config.yaml
model: "image classifier"
norm: "layernorm"
bias: "qkv"
patch_size: [4, 4]
conv_stem: true
layers: 12
positions: "rope"
beta1: 0.9
shampoo_beta: 0.99
eps: 1e-08
max_precond_dim: 1024
steps: 5200
lr_schedule: "cosine"
weight_decay: 0.09
Rows from block 7 of a small image classifier, named by matrix and row number. Rows with one number belong to one neuron. Each number is 50 + 15 x the weight over its row's rms, rounded and kept within 0 to 99. All counts start at 0.
After each neuron's rows are labels from the 100 images, of 14976, where the neuron reaches its highest value: "peak at" is the part of the image that holds the peak. Only what is clearly more common there than usual is listed. The data: telescope images of galaxies (Galaxy Zoo DECaLS).
# fc1: MLP up (model.blocks.7.mlp.fc1.weight, 640x160), inputs 0-79
# fc2: MLP down (model.blocks.7.mlp.fc2.weight, 160x640, transposed), outputs 0-79

fc1.355:44 58 65 35 17 46 56 39 55 60 44 51 40 34 41 40 61 45 21 46 63 27 78 37 48 68 78 32 55 36 62 65 44 56 34 61 65 37 49 45 52 36 57 72 72 59 53 16 85 67 49 57 73 29 55 59 60 62 56 69 49 22 56 52 53 35 50 57 32 66 40 56 57 84 48 50 49 37 33 66
fc2.355:30 17 57 23 31 57 47 48 24 48 57 48 63 50 32 47 54 43 65 55 52 43 50 50 68 46 54 36 62 51 65 53 49 48 64 45 46 25 36 62 47 38 50 49 42 54 54 67 30 38 59 74 36 55 53 82 64 45 52 42 39 76 20 32 63 35 63 27 24 52 43 48 51 73 38 75 57 53 28 51
peak at: bottom left; bottom centre

fc1.43:58 43 53 24 57 54 51 47 85 42 46 79 46 38 61 64 65 25 36 36 27 74 67 41 67 46 41 76 70 60 56 50 24 26 65 38 54 42 46 58 27 77 53 59 64 61 54 30 50 82 62 44 74 54 46 74 56 56 60 60 59 31 69 42 70 29 41 40 40 51 34 48 47 58 34 63 54 58 57 49
fc2.43:33 60 51 58 66 65 52 51 53 55 55 58 29 55 25 31 77 48 79 49 51 60 66 15 54 32 41 27 77 38 56 56 69 54 68 36 31 60 48 46 55 52 43 50 53 61 40 69 49 59 70 73 45 28 62 42 45 56 44 60 31 58 41 48 50 52 45 46 64 37 47 76 60 65 48 35 34 34 28 34
peak at: bottom centre

fc1.155:11 41 40 64 50 30 71 66 62 25 24 38 42 22 64 68 51 19 31 65 48 54 61 60 64 35 51 40 73 45 35 30 59 45 55 48 72 77 49 80 76 53 48 42 50 47 40 37 56 72 43 57 78 68 49 63 59 78 54 51 36 28 52 59 53 44 53 50 41 40 21 52 52 39 43 67 62 42 58 51
fc2.155:53 23 46 40 68 28 59 35 51 39 75 64 92 41 58 68 24 61 69 53 75 65 45 58 24 22 52 53 48 47 44 59 49 43 30 24 56 41 41 37 55 65 53 67 49 47 45 59 59 37 48 38 49 56 34 92 43 61 52 40 53 51 49 47 35 56 51 43 59 48 60 66 25 43 27 44 50 43 39 37
peak at: middle left

fc1.182:50 53 70 41 27 47 58 34 56 67 48 52 55 18 50 30 57 53 65 58 51 50 47 23 62 64 52 51 44 55 30 48 53 64 70 39 49 73 49 43 36 27 38 45 33 46 55 35 24 35 45 69 50 10 55 64 31 50 25 54 59 68 57 38 75 49 37 27 53 65 39 33 43 45 43 50 43 02 51 68
fc2.182:65 54 41 58 69 51 44 79 55 44 41 50 55 51 31 56 38 50 46 57 30 49 56 58 40 75 33 48 35 21 68 44 47 16 39 72 73 35 47 52 42 47 77 49 37 21 63 57 56 40 29 24 66 65 28 43 55 59 89 40 73 49 76 65 06 49 55 57 28 54 48 55 71 47 27 34 42 81 37 65
peak at: top centre

fc1.32:37 38 62 63 20 84 50 83 50 38 45 50 53 44 80 26 39 45 62 36 61 62 16 50 41 75 64 56 40 58 58 56 39 56 53 43 56 66 55 43 61 59 68 54 45 47 53 90 37 30 57 72 49 33 44 51 46 48 38 60 36 59 64 67 59 54 41 46 42 25 67 51 71 43 53 45 61 73 40 49
fc2.32:74 39 45 52 69 45 60 23 43 46 50 74 38 66 52 63 55 63 57 43 36 43 50 71 29 45 48 28 46 34 42 30 50 51 48 74 48 39 53 57 54 79 23 65 34 62 73 50 41 48 79 78 53 59 70 46 61 36 28 55 22 24 52 64 49 47 54 38 50 49 65 31 59 59 42 53 40 45 30 75
peak at: centre; bottom centre

fc1.591:42 71 76 34 57 40 37 60 35 59 72 54 56 66 61 71 65 46 60 40 45 72 44 49 36 54 50 52 66 49 52 61 47 60 27 58 48 67 38 30 53 61 47 85 57 61 54 50 56 28 68 06 30 74 58 53 73 47 58 54 45 46 37 47 36 69 39 49 48 46 40 40 57 55 61 60 40 63 71 50
fc2.591:57 52 34 73 54 50 72 41 44 54 71 55 53 20 22 77 64 47 58 56 82 48 15 47 63 31 44 39 66 81 36 30 29 53 53 62 42 30 72 59 27 43 32 31 37 46 23 43 18 47 49 53 88 43 51 47 39 61 45 49 51 67 55 57 98 43 65 44 55 34 36 58 44 53 51 71 51 40 51 61
peak at: centre

fc1.380:60 47 46 35 35 38 71 49 83 36 41 38 50 89 42 42 60 47 51 54 44 27 69 37 58 65 40 51 03 25 58 52 76 53 46 69 51 34 34 43 64 51 69 48 69 55 32 15 61 66 52 40 54 43 32 29 48 58 41 17 39 39 53 26 25 38 52 53 32 25 44 53 40 67 58 47 21 28 45 30
fc2.380:00 44 38 36 82 32 28 66 37 58 61 56 42 48 29 42 63 41 61 47 63 82 37 51 39 57 49 56 60 43 35 46 58 29 26 77 38 58 61 65 39 37 47 83 47 49 39 60 40 18 59 58 60 62 44 76 49 37 62 43 76 48 47 49 18 42 46 60 39 68 41 48 47 39 42 44 77 65 65 43
peak at: bottom right

fc1.587:62 46 49 59 72 41 31 62 65 21 51 52 49 46 66 45 48 91 57 68 32 47 27 54 35 65 68 79 29 63 64 52 44 39 41 84 36 50 37 52 74 68 46 41 61 20 54 58 48 65 62 33 42 56 64 43 43 28 57 84 57 19 68 79 65 57 65 36 45 58 37 56 39 41 27 46 52 48 58 57
fc2.587:28 72 59 49 37 91 43 65 57 46 51 61 54 47 68 40 59 33 39 42 51 28 48 43 59 44 40 34 18 13 76 51 62 59 47 29 66 44 40 44 19 43 63 33 53 77 53 57 48 62 55 64 67 54 52 38 60 31 67 49 52 37 68 39 45 31 36 38 35 48 58 31 44 46 47 69 78 51 65 47
peak at: centre

fc1.69:36 64 40 53 55 33 53 62 52 30 58 31 35 73 45 50 55 48 27 63 58 56 62 64 51 54 73 38 58 29 42 69 43 96 34 76 45 40 49 45 59 56 56 56 61 43 54 18 31 31 57 35 48 58 40 53 63 47 54 47 58 66 57 57 53 51 25 40 50 34 56 65 39 37 46 60 34 43 34 26
fc2.69:65 49 28 55 54 41 51 53 53 66 49 63 37 53 53 63 44 55 15 30 43 77 89 69 41 58 64 54 54 62 61 65 36 53 28 47 31 86 62 29 33 48 28 34 28 49 73 44 37 45 41 53 43 62 41 75 55 29 23 33 71 31 53 87 26 74 56 63 31 42 41 67 36 76 34 34 79 50 72 52
peak at: middle right

fc1.85:60 54 38 56 64 33 83 58 75 69 60 44 26 37 38 51 52 62 46 19 51 38 50 51 43 50 66 19 50 44 44 67 73 58 54 50 34 60 34 32 44 82 55 71 59 15 44 57 52 51 36 32 22 56 51 36 41 71 63 49 42 38 27 43 48 51 19 61 36 90 38 60 28 30 43 58 48 53 59 51
fc2.85:30 42 40 64 58 55 48 45 33 46 47 45 54 57 58 63 75 58 48 76 36 45 61 36 64 75 46 47 63 25 56 63 45 35 58 47 43 28 53 73 42 31 85 43 38 69 46 49 40 54 59 44 54 58 39 73 43 28 15 32 69 63 43 75 41 46 45 27 52 20 38 28 75 65 56 33 71 31 41 30
peak at: top centre

fc1.637:36 46 31 44 74 45 38 61 57 41 39 51 60 67 19 64 61 37 61 63 30 60 45 39 82 53 47 71 82 35 65 46 51 42 30 57 73 59 60 39 56 73 46 72 42 42 48 38 40 61 49 43 42 47 38 58 52 39 23 63 57 62 53 39 46 63 19 46 26 77 64 44 60 38 49 61 59 40 38 57
fc2.637:67 75 25 31 66 57 34 46 41 63 69 35 41 45 54 53 48 46 52 49 57 28 23 40 47 60 58 39 42 56 42 53 64 53 38 55 38 49 32 74 51 15 49 39 54 27 67 45 37 64 52 74 40 76 50 63 44 58 46 34 75 48 60 43 44 71 59 32 73 27 43 63 40 56 53 24 51 65 52 73
peak at: top centre

fc1.508:31 72 51 71 57 48 81 65 68 28 69 64 55 49 62 73 45 39 57 67 32 20 37 53 60 64 34 51 55 70 33 63 49 65 57 47 42 54 25 50 62 62 57 59 82 47 41 77 72 66 54 54 49 66 19 39 52 47 40 49 46 36 35 45 51 74 48 38 42 46 57 42 40 49 65 31 57 49 27 53
fc2.508:60 36 68 46 48 80 40 67 53 58 22 54 73 40 34 41 52 32 52 58 56 53 90 42 54 43 61 51 67 49 40 62 19 76 07 41 59 88 62 46 51 49 34 41 28 37 32 49 42 32 40 22 42 65 44 43 50 64 37 67 53 60 51 45 71 21 44 51 52 53 32 70 53 55 58 57 57 58 46 66
peak at: middle left

fc1.466:60 49 22 56 74 30 69 53 47 43 25 60 66 39 47 52 45 66 35 59 39 29 40 33 64 62 63 52 48 51 55 77 44 59 60 49 42 65 66 59 51 81 44 45 57 54 65 63 69 58 32 61 37 57 47 43 37 32 70 90 58 63 47 49 57 39 57 26 72 38 68 38 51 42 60 54 49 71 60 84
fc2.466:72 37 53 33 37 72 67 51 51 53 52 44 36 51 32 41 57 54 25 51 14 44 46 29 60 47 23 26 56 71 49 40 70 69 34 56 52 35 41 54 65 58 51 40 51 37 25 50 54 50 45 40 45 40 60 43 41 71 18 44 74 64 42 48 82 39 48 53 62 27 40 63 43 36 60 57 47 47 38 31
peak at: bottom left

fc1.478:37 44 95 73 62 34 58 35 66 55 48 38 64 45 36 34 53 44 33 47 55 46 68 40 61 49 22 88 57 48 51 72 43 68 52 74 57 27 40 24 84 44 58 57 42 42 13 49 38 77 68 84 66 46 69 56 25 77 53 44 69 53 52 67 61 50 28 59 47 59 42 69 51 55 48 26 49 44 65 57
fc2.478:49 44 24 34 29 49 36 55 48 39 48 53 61 39 48 63 61 42 28 70 54 31 31 58 41 48 58 22 55 46 45 60 50 51 76 37 41 40 59 52 39 48 84 65 32 69 63 41 52 17 52 12 33 79 45 52 51 52 35 69 53 57 56 85 22 49 76 75 34 05 65 59 64 65 46 66 47 47 22 61
peak at: bottom left

fc1.20:32 43 56 73 78 37 38 46 31 31 74 41 81 71 64 71 16 53 46 49 49 36 50 29 60 39 49 35 45 50 43 59 43 38 47 37 49 44 65 80 62 64 40 67 48 32 27 26 16 43 55 50 58 66 51 71 50 70 82 71 34 40 40 30 66 53 39 45 63 72 70 51 20 53 66 59 51 37 55 51
fc2.20:49 55 58 58 36 52 75 45 46 45 48 66 54 27 10 52 28 40 52 43 45 53 71 55 38 56 65 87 58 66 27 73 47 65 46 46 60 39 42 39 64 46 64 49 28 58 25 26 56 47 59 28 40 60 43 64 38 44 33 30 81 55 64 57 50 59 62 57 41 35 65 47 26 64 84 34 62 39 35 46
peak at: top centre; middle left

fc1.349:32 55 60 51 65 42 54 41 52 24 57 59 60 22 48 48 40 44 58 39 52 54 60 55 40 60 35 44 55 36 55 88 48 56 37 32 61 46 46 44 80 64 29 39 44 36 66 32 15 24 48 29 66 63 22 49 38 57 41 17 34 79 91 52 70 31 42 42 64 24 36 58 50 42 49 49 32 46 37 43
fc2.349:50 37 43 53 25 74 58 57 74 62 57 52 31 50 57 39 31 66 51 44 36 51 60 68 53 43 71 42 53 44 24 50 51 50 59 40 36 37 32 32 48 73 62 39 76 52 36 48 69 49 47 65 54 67 44 47 57 39 37 50 67 25 48 54 51 53 33 48 33 52 68 48 49 74 22 83 99 64 49 41
peak at: bottom right; middle right

fc1.93:18 61 65 74 63 87 81 38 50 29 33 55 52 89 58 36 58 44 36 59 70 44 34 53 60 28 24 49 52 47 47 50 47 69 43 39 64 40 69 45 63 51 46 69 52 59 15 52 55 62 56 34 78 43 64 55 36 60 47 70 59 54 24 52 58 42 53 54 60 62 46 54 53 31 56 42 33 53 65 59
fc2.93:66 34 29 74 27 34 41 47 34 57 56 49 44 55 51 47 65 43 66 48 59 61 78 39 46 57 70 60 61 51 59 54 59 52 67 68 23 61 76 79 41 35 68 25 51 82 66 49 24 50 36 53 32 53 19 47 62 40 50 42 43 61 55 28 49 64 33 58 31 50 33 57 59 62 54 51 67 47 47 42
peak at: bottom left

fc1.614:67 54 25 39 33 48 45 50 52 68 29 31 64 31 44 48 41 71 41 37 52 36 53 28 39 32 42 55 57 72 69 40 54 34 55 51 49 61 39 53 38 53 66 63 32 50 43 41 53 47 32 71 59 27 45 63 44 55 47 57 29 33 72 56 25 41 38 78 47 63 78 22 52 52 40 33 49 58 52 53
fc2.614:31 38 20 48 43 45 60 36 52 31 53 51 56 56 54 41 27 47 59 59 51 64 54 60 60 73 63 47 43 53 39 80 48 51 59 74 45 53 54 57 50 33 39 42 75 14 42 50 30 58 50 21 39 42 51 62 49 19 35 15 59 70 48 55 30 44 75 45 46 59 43 58 59 53 50 58 43 43 41 52
peak at: top centre

fc1.206:59 52 42 30 68 36 93 40 70 45 43 82 47 52 33 41 25 72 79 41 33 61 66 49 45 31 47 55 61 38 62 54 61 48 56 32 45 63 49 27 61 60 66 33 47 22 54 63 54 37 64 83 29 32 61 36 52 70 40 54 44 64 41 44 84 29 67 40 46 42 41 38 33 42 33 67 79 29 37 29
fc2.206:33 66 65 81 43 42 38 54 29 50 26 19 49 45 76 60 51 51 42 64 73 22 45 49 32 44 87 74 52 55 21 73 60 41 48 53 56 26 60 71 45 33 42 72 61 68 39 72 22 53 38 51 62 66 39 69 41 22 54 63 66 16 14 51 08 64 44 52 61 47 61 45 51 43 48 41 27 57 43 49
peak at: bottom left; middle left

fc1.387:47 62 51 66 51 50 71 52 50 38 57 51 21 24 53 31 47 57 64 57 47 59 53 48 59 56 75 50 39 35 39 33 48 39 23 72 36 53 73 70 58 46 52 51 41 50 25 86 43 45 46 61 42 71 54 82 42 73 41 36 56 40 38 68 55 44 37 30 29 63 42 28 46 72 47 49 57 46 47 39
fc2.387:28 40 29 27 61 48 34 45 64 34 59 50 44 47 22 93 53 27 44 44 50 46 60 50 39 55 45 48 62 64 54 49 44 36 59 17 41 41 29 64 56 85 49 73 48 26 70 39 53 62 37 47 60 42 46 81 48 44 61 77 39 35 50 75 71 23 55 40 34 29 62 50 38 46 23 47 73 42 54 54
peak at: top left

fc1.494:23 47 34 52 65 51 70 18 35 66 71 59 58 26 53 50 27 40 65 59 38 46 60 52 74 61 76 28 54 39 23 34 50 56 29 60 65 41 43 17 66 60 46 63 55 50 36 34 61 69 42 46 65 35 43 68 52 47 39 46 51 40 30 59 66 52 30 53 36 84 40 56 49 68 29 59 63 38 34 66
fc2.494:80 60 75 42 80 34 58 61 56 57 63 33 70 68 50 60 48 22 45 60 39 52 66 51 44 14 42 10 29 51 74 66 57 70 56 39 42 47 50 37 20 47 71 73 28 43 50 28 48 45 68 37 40 31 71 70 27 49 60 40 43 49 30 41 48 58 64 44 39 47 30 48 41 21 43 58 62 94 66 56
peak at: centre

fc1.294:71 56 38 48 41 46 42 48 40 71 78 51 41 68 37 49 24 60 80 84 42 45 23 50 41 44 57 36 50 74 50 71 45 60 06 58 15 25 81 59 35 65 52 23 28 61 52 39 50 74 65 34 56 51 48 46 58 34 66 52 35 55 15 39 66 41 56 61 45 40 57 53 54 38 40 71 70 42 60 53
fc2.294:58 47 17 72 48 58 40 40 52 49 43 52 67 29 36 52 41 64 42 56 30 53 67 33 49 32 51 74 69 64 64 44 36 49 62 35 81 56 38 63 64 42 69 58 63 47 55 32 39 44 47 54 53 47 66 90 53 62 53 48 80 57 49 60 22 58 50 29 74 45 59 42 62 56 56 64 41 53 48 53
peak at: bottom right

fc1.186:65 82 11 33 56 36 51 61 34 64 64 60 32 36 40 39 57 84 47 42 49 54 39 38 53 19 19 58 39 41 53 43 58 78 51 46 69 62 58 30 39 44 46 42 41 40 48 57 29 51 52 38 42 24 37 67 64 64 57 68 41 32 29 34 56 71 45 27 63 34 51 56 39 56 60 49 46 79 29 66
fc2.186:29 34 75 62 45 64 49 45 56 71 41 57 45 33 34 35 67 33 41 28 39 48 34 42 38 66 57 33 52 58 53 65 34 41 64 28 56 31 44 38 54 59 34 33 61 50 62 61 39 65 48 68 44 49 74 51 64 62 52 52 50 28 50 37 39 11 60 56 34 56 60 44 76 39 50 54 48 25 54 38
peak at: bottom right

fc1.374:60 34 69 38 54 48 34 29 45 36 43 43 38 34 35 44 69 46 60 48 44 65 47 58 41 71 58 62 57 69 47 50 40 62 57 54 40 61 34 38 60 63 52 34 65 64 45 53 38 42 25 46 47 62 17 55 64 47 28 56 59 66 24 45 66 63 14 53 16 51 37 61 54 56 26 61 51 37 71 45
fc2.374:57 59 71 35 30 44 46 76 68 34 54 39 56 59 47 54 33 67 66 60 62 48 35 76 52 47 50 56 33 58 54 15 47 21 37 36 80 57 34 54 54 47 57 38 66 58 43 63 65 68 76 56 36 36 78 43 25 44 72 77 54 29 55 75 74 47 79 53 77 46 59 41 32 39 56 61 17 73 42 73
peak at: centre

fc1.108:46 53 42 44 25 29 49 23 42 30 49 41 43 47 51 39 51 32 60 53 61 50 41 62 65 95 47 41 78 12 74 82 57 48 64 41 60 57 46 41 63 53 53 55 56 60 48 46 29 50 53 34 33 44 52 71 28 69 58 56 38 39 12 52 52 58 28 42 49 47 29 65 45 60 47 33 77 43 35 57
fc2.108:73 69 48 45 05 66 72 64 68 45 40 55 31 42 31 68 52 45 35 44 62 42 80 47 78 62 74 56 56 58 48 72 68 62 82 28 61 52 50 57 50 65 43 25 30 55 71 62 43 38 30 77 65 52 53 56 39 56 61 73 75 56 73 33 46 55 48 56 42 31 61 62 23 68 39 81 36 51 49 18
peak at: top right; middle right

fc1.58:37 44 45 66 42 64 33 64 26 49 66 21 41 62 59 58 31 67 70 67 54 46 47 28 35 62 32 57 63 44 48 45 56 32 52 51 69 21 48 35 59 56 51 53 38 32 61 47 37 91 51 31 55 59 73 68 34 62 40 46 52 20 21 40 72 49 54 74 61 55 46 35 47 27 41 65 44 60 57 49
fc2.58:57 46 39 61 49 44 22 61 39 47 24 47 29 36 57 22 46 50 72 53 43 20 47 40 37 41 51 70 50 49 42 56 47 21 64 42 48 64 60 58 38 49 61 15 62 36 80 32 69 56 52 47 47 46 57 52 52 40 58 65 47 62 60 70 39 58 40 67 18 58 28 27 44 39 57 00 59 30 51 57
peak at: top left; top centre

fc1.80:55 28 31 74 43 68 63 48 59 33 41 41 60 41 62 37 48 45 25 41 61 49 36 83 57 47 33 67 44 62 18 44 48 74 45 49 64 55 27 73 54 52 65 43 40 33 28 54 34 49 36 58 46 44 42 60 41 44 20 55 11 54 55 50 67 56 38 61 26 22 54 15 55 58 31 60 43 53 71 31
fc2.80:78 45 28 70 64 01 40 59 56 59 44 28 32 66 43 43 42 49 50 34 44 60 40 62 53 50 57 43 59 44 46 54 46 61 73 43 37 82 58 36 70 41 17 79 33 29 57 48 52 26 67 49 46 52 31 42 22 23 26 71 51 56 36 49 29 48 58 53 61 56 73 48 60 46 72 57 62 41 72 43
peak at: middle right

fc1.578:23 31 85 26 59 63 53 39 60 40 41 57 46 72 49 35 48 55 47 38 28 46 48 70 40 48 29 52 28 45 50 39 33 54 54 55 67 63 42 45 77 39 66 66 54 35 51 38 34 53 52 89 66 46 47 50 67 58 72 02 74 69 66 46 30 60 29 51 13 53 51 60 51 13 50 35 33 34 47 35
fc2.578:42 66 27 30 70 41 45 62 40 59 64 44 63 37 57 27 38 57 76 63 41 52 40 34 58 85 36 82 55 88 58 74 52 40 53 55 47 06 84 38 30 68 37 51 22 72 45 42 55 71 36 41 33 62 52 52 31 37 53 51 44 37 46 43 37 49 65 75 35 70 54 60 54 66 65 53 68 66 62 52
peak at: bottom right

fc1.242:55 61 59 42 44 72 39 70 46 68 45 44 31 46 44 63 64 36 24 70 64 62 41 58 79 43 51 27 26 67 58 42 43 37 28 45 50 08 66 67 29 54 42 74 37 30 63 53 66 38 37 27 58 49 99 57 45 62 54 63 15 68 71 63 29 62 50 53 49 61 44 50 59 63 39 35 55 50 34 62
fc2.242:84 35 43 57 42 58 59 47 60 58 48 60 54 50 43 47 58 44 61 25 41 58 62 59 47 85 65 58 62 41 41 71 45 55 59 31 51 60 51 39 57 37 37 35 33 57 66 58 36 56 48 54 71 33 41 39 39 49 88 48 77 43 24 80 82 60 51 42 48 49 24 53 44 49 34 79 34 71 49 37
peak at: bottom left

fc1.553:45 53 57 70 66 55 32 68 66 41 52 50 53 32 28 25 92 30 57 44 48 39 38 52 44 25 52 68 69 56 54 38 61 42 61 51 18 50 55 14 43 40 52 51 31 41 50 55 39 61 51 44 69 67 44 55 65 55 27 60 40 65 54 45 39 43 47 62 78 32 53 54 51 38 61 56 38 38 57 46
fc2.553:39 49 65 42 42 68 32 37 39 32 00 53 80 65 33 55 56 70 38 84 55 53 52 43 23 71 50 46 54 35 66 46 45 52 47 39 42 45 50 74 55 53 70 50 70 46 67 71 75 62 63 43 32 50 42 51 46 52 46 57 71 53 29 37 51 24 65 51 38 34 52 46 58 49 49 46 60 70 61 82
peak at: bottom centre

fc1.114:48 38 42 53 44 11 61 51 69 00 33 80 58 50 73 44 41 57 80 25 00 57 51 40 52 43 41 45 54 57 48 80 75 54 36 58 51 66 65 28 70 66 57 79 54 48 69 49 42 59 48 67 46 44 51 69 46 38 65 33 54 44 64 63 34 48 34 38 72 41 74 68 57 41 38 55 46 30 60 29
fc2.114:26 60 68 41 44 51 65 11 40 72 72 34 54 56 41 47 26 54 51 84 70 49 37 58 47 44 57 35 43 58 68 48 41 58 59 42 79 44 37 36 50 27 61 39 23 07 10 31 57 61 44 32 50 52 53 43 39 64 47 62 52 38 32 54 73 76 46 55 30 37 52 28 29 45 29 52 46 46 30 48
peak at: bottom left

fc1.33:26 56 67 75 48 23 38 43 40 21 71 63 68 46 27 58 58 53 40 42 45 54 57 57 50 54 86 39 58 65 42 64 49 50 50 30 56 59 15 43 41 60 60 55 53 64 34 45 65 55 21 65 29 72 26 38 58 42 72 67 45 24 47 39 78 49 50 59 55 50 27 62 68 73 52 69 31 56 36 35
fc2.33:53 39 65 26 46 44 60 52 72 68 28 51 22 47 63 53 72 50 44 83 39 29 19 65 74 36 47 45 76 25 47 52 41 36 38 59 62 70 40 20 50 54 32 50 72 60 70 49 40 28 78 92 22 55 40 47 48 50 36 42 49 61 52 55 42 70 47 38 62 61 60 39 43 48 27 41 78 55 66 57
peak at: centre

fc1.552:33 50 76 44 63 52 87 29 48 33 55 48 61 73 50 57 55 47 54 33 70 55 52 30 44 55 47 43 54 80 49 36 09 47 50 45 77 39 30 48 56 56 59 51 48 25 38 67 63 54 53 45 48 56 29 54 65 52 73 53 43 66 51 47 13 42 66 42 43 41 45 43 43 60 42 48 49 62 52 59
fc2.552:53 55 15 54 61 38 51 50 44 51 25 76 60 54 35 50 45 43 33 54 55 47 34 52 52 62 56 40 58 56 45 63 50 30 61 57 29 56 46 48 33 37 58 58 92 56 52 56 63 44 55 42 49 36 63 25 63 58 38 39 55 41 29 82 84 53 54 48 54 61 87 40 62 60 43 78 61 64 53 57
peak at: bottom centre