A small image classifier, trained from scratch.
Model: 32-pixel images, patch size [4, 4].
Training: soap at rate 0.0032, 5200 steps, batches of 48, held-out accuracy 85%.
Data: trained on telescope images of galaxies (Galaxy Zoo DECaLS), 88335 training examples, 2.8 epochs.
Rows from block 5 of a small image classifier, named by matrix and row number. Rows with one number belong to one neuron. Each number is 500 + 25 x the weight over its row's rms, rounded and kept within 0 to 999. All counts start at 0. Numbers have three digits each.
After each neuron's rows are labels from the 100 images, of 14976, where the neuron reaches its highest value: "strongest on" is what is common among them; "patch colour" is the nearest of a few named colours to the mean colour under the peak. Only what is clearly more common there than usual is listed. The data: telescope images of galaxies (Galaxy Zoo DECaLS). In brackets: how many of the 100, against the usual share in percent.
# fc1: MLP up (model.blocks.5.mlp.fc1.weight, 640x160), inputs 0-79
# fc2: MLP down (model.blocks.5.mlp.fc2.weight, 160x640, transposed), outputs 0-79

fc1.335:485488519478526487491545484473478522505532468545527466483507495493511519495515461505524511526482479490504512513480521480563517466488516495499448509540518509523562518547526515529549491483489510494495480482462523497489488523536522533468494528
fc2.335:526482470479502530517524506488482501512479519473510545534481480508494476515504467526504519494552484544500522512512481522555513602498467471476480464488474478466492508537508474504477519483534498526484493532496473497474489480515510500506489476
strongest on: edge-on disk: no (69 vs 24.7); shape: featured or disk (69 vs 30.4); spiral arms: yes (50 vs 18.8)
patch colour: grey (81 vs 6.1)

fc1.193:472530502491461490492494474518505508521486480494523563467524519463510502469549476449516479522482523471459492483491483518517499544514539498508510522473466463479473521492493483494563508493484465488503508473486475486528515502526503508495531529
fc2.193:506505502471541500478506459484508521485515486468490468520458505505479478490503504509444493494483525538482516496548507494499490474480489464507564500504520515498427522446481525510531510510472511523503478520489494529480486472466501463461480448
strongest on: spiral arms: yes (39 vs 18.8)
patch colour: grey (84 vs 6.1)

fc1.560:486475515494487526462484474493465484443491476527498495510492451518553500507494511487520489525485480516517480518487483457516473539486490495451518517521469477488453519496509460507492487468496538472491493502521467496537523545536515492501490481
fc2.560:500547516487465500474493496497550437474467524522504525498514474506491503460472478462503521491495459483514495474517480519487465483501498507496510485505514509465518473501477487465527490472523492444457541504503518474531443535475501524531524547
strongest on: shape: featured or disk (71 vs 30.4); edge-on disk: no (60 vs 24.7); bulge size: moderate (28 vs 6.6)
patch colour: grey (81 vs 6.1)

fc1.382:520505485515473471486494498486451480498521505465483497497501496505495480518447509491474530483492493529565547471535521502524490512502497524536485539522487519489532487453532529514522466515504553508515477508499490506451513505552501510529513521
fc2.382:478528535494487532508482532514526487485536483541477470513533469491515495527515463532497541536507508467503472535470459486505550507463526557522496496486507441528481508519492521508526518537503457471479484500483522565544489523496496523495529466
strongest on: shape: featured or disk (63 vs 30.4); edge-on disk: yes (56 vs 5.2); roundness: cigar-shaped (37 vs 8.1)
patch colour: brown (53 vs 12.5)

fc1.506:484490537499490468492499434535475491474508542544491503532497540468489509505531523493462534471491509516491473501528462510490504501467501490515500500519526518554491474488518505527494491475502489487480524512478519527570494522489558545527497514
fc2.506:487445492471542540547481540491497493541502494533488464436472484542522528497476514511542468496544498544528494516450534500504488506526505507480486554502523472459512530513465515494483488488464516479484465498496476491459488491501485501503460492
strongest on: spiral arms: yes (39 vs 18.8); bar: no (34 vs 12.9)
patch colour: grey (68 vs 6.1); brown (31 vs 12.5)

fc1.318:506508525493511485491435476486500511483494445491517496482493520487513487479554492504501537522483495466482478514466468547487526477537524472459471494498523481483527492482557480497518493516484520487520501528469523507494499523490485508540465495
fc2.318:521505459497506485480530497499514501517504549498476473507517495510483511520480452488519537478498512479522537499524475483521503551463458479512539467507466493521492569506525498510528534491442492476537491502531525494500479521495515481485511481
strongest on: edge-on disk: no (51 vs 24.7)
patch colour: brown (62 vs 12.5); grey (38 vs 6.1)

fc1.339:522502469473497495508497482491476495526505502493522549504517491433469539517510512517510505477493519486514499513472490497535517476476499522476527557498488516527515473496492455508494498522482477510508491476526495484480502531549515512487456476
fc2.339:504500490510514489482485499510507482509497456489500471511507512510529420461500507489457475508524516513486502530502515521480489534528492448543468469495532479504476505538536542492539498472505493529552493501500489502507504477483497462481480508
strongest on: edge-on disk: no (54 vs 24.7); spiral arms: yes (44 vs 18.8); bar: no (36 vs 12.9)
patch colour: brown (56 vs 12.5)

fc1.603:453480543476537470524479482538494488504452505532537454501512503498510470499507469521473509436486476496502486493519486534516468492456483521518506507505503441482524504517535504504502464524453497532542526531501525493469489476467490529516484466
fc2.603:502518448478510475479485489522504490495500500526469497463495483497500549503521532487475514511535508552492482480456537512485523484468498515484516528509481511511507494447540501501515504499458486516466476497487538495546508464478466496479508508
strongest on: shape: featured or disk (70 vs 30.4); edge-on disk: no (68 vs 24.7); spiral arms: yes (47 vs 18.8)
patch colour: grey (54 vs 6.1); brown (40 vs 12.5)

fc1.18:481458498491479524531517482460540487507526501478487533459550497492552493484518518539585496495525505455479485508520466505489488505473480545543506487511498506533520481488485537491500510506491514508480497497482539488474486453542495499496523494
fc2.18:515501479495483474485521503518516495477459456554492514487535492501446483470472505478445495498532477513498529515461518531488503485470466469504522524525565519502485477515486463516485508484504502512513522520504503544501496503488479494513479473
strongest on: roundness: cigar-shaped (38 vs 8.1)
patch colour: brown (81 vs 12.5)

fc1.554:488517492468478519491526509476492489475490482424531499502508501487477513481475500478480487519524464528523505545505529479458544479492520492451508523477500485515502550484515467475482476529459528489481503521508451537518553523552491498492447519
fc2.554:524469464483471501508509423478524515466533496512457466438529476502505463448543470479532473524518490494461488473491536491533456486508474471552508503496553470507515503509475511523547457488479503479506496522550514474509512484501473530467491532
strongest on: spiral arms: yes (39 vs 18.8); bar: no (31 vs 12.9)
patch colour: brown (63 vs 12.5); grey (28 vs 6.1)

fc1.451:474495517542490514526486516522480484475506472494522532531476520457480526547476541472508483515483491541515526524521515484543515539474512497548498513475486504503485569512515527482467508491493542511521455483485466495523564508518521521491500496
fc2.451:507506490528467460485492504493486538498510487528513475510530506489523504433511504508489498510534466536507480479502546447478492500469460528462517457532480492520539466501536504489528531515511474498510511527474528475461492499537490478506514543
strongest on: roundness: cigar-shaped (47 vs 8.1); edge-on disk: yes (39 vs 5.2)
patch colour: grey (93 vs 6.1)

fc1.263:543517445488471470479460458493481486464453489512538520479549471449511512497539525501479548472495497479486484511454478511528515511525524520493529553482505515507464478484507483513496510492476500512529517485493502498504525498477499494478543517
fc2.263:480474517537563499470524526512494512482530505497486479482479532540499478536457531478515446504474522486505514501521524470506485499555518481527482507494496541474445496497505534470485479492494509491457505484502506494517495466491482500492421461
strongest on: spiral arms: yes (42 vs 18.8); bulge size: small (26 vs 7.2)
patch colour: grey (90 vs 6.1)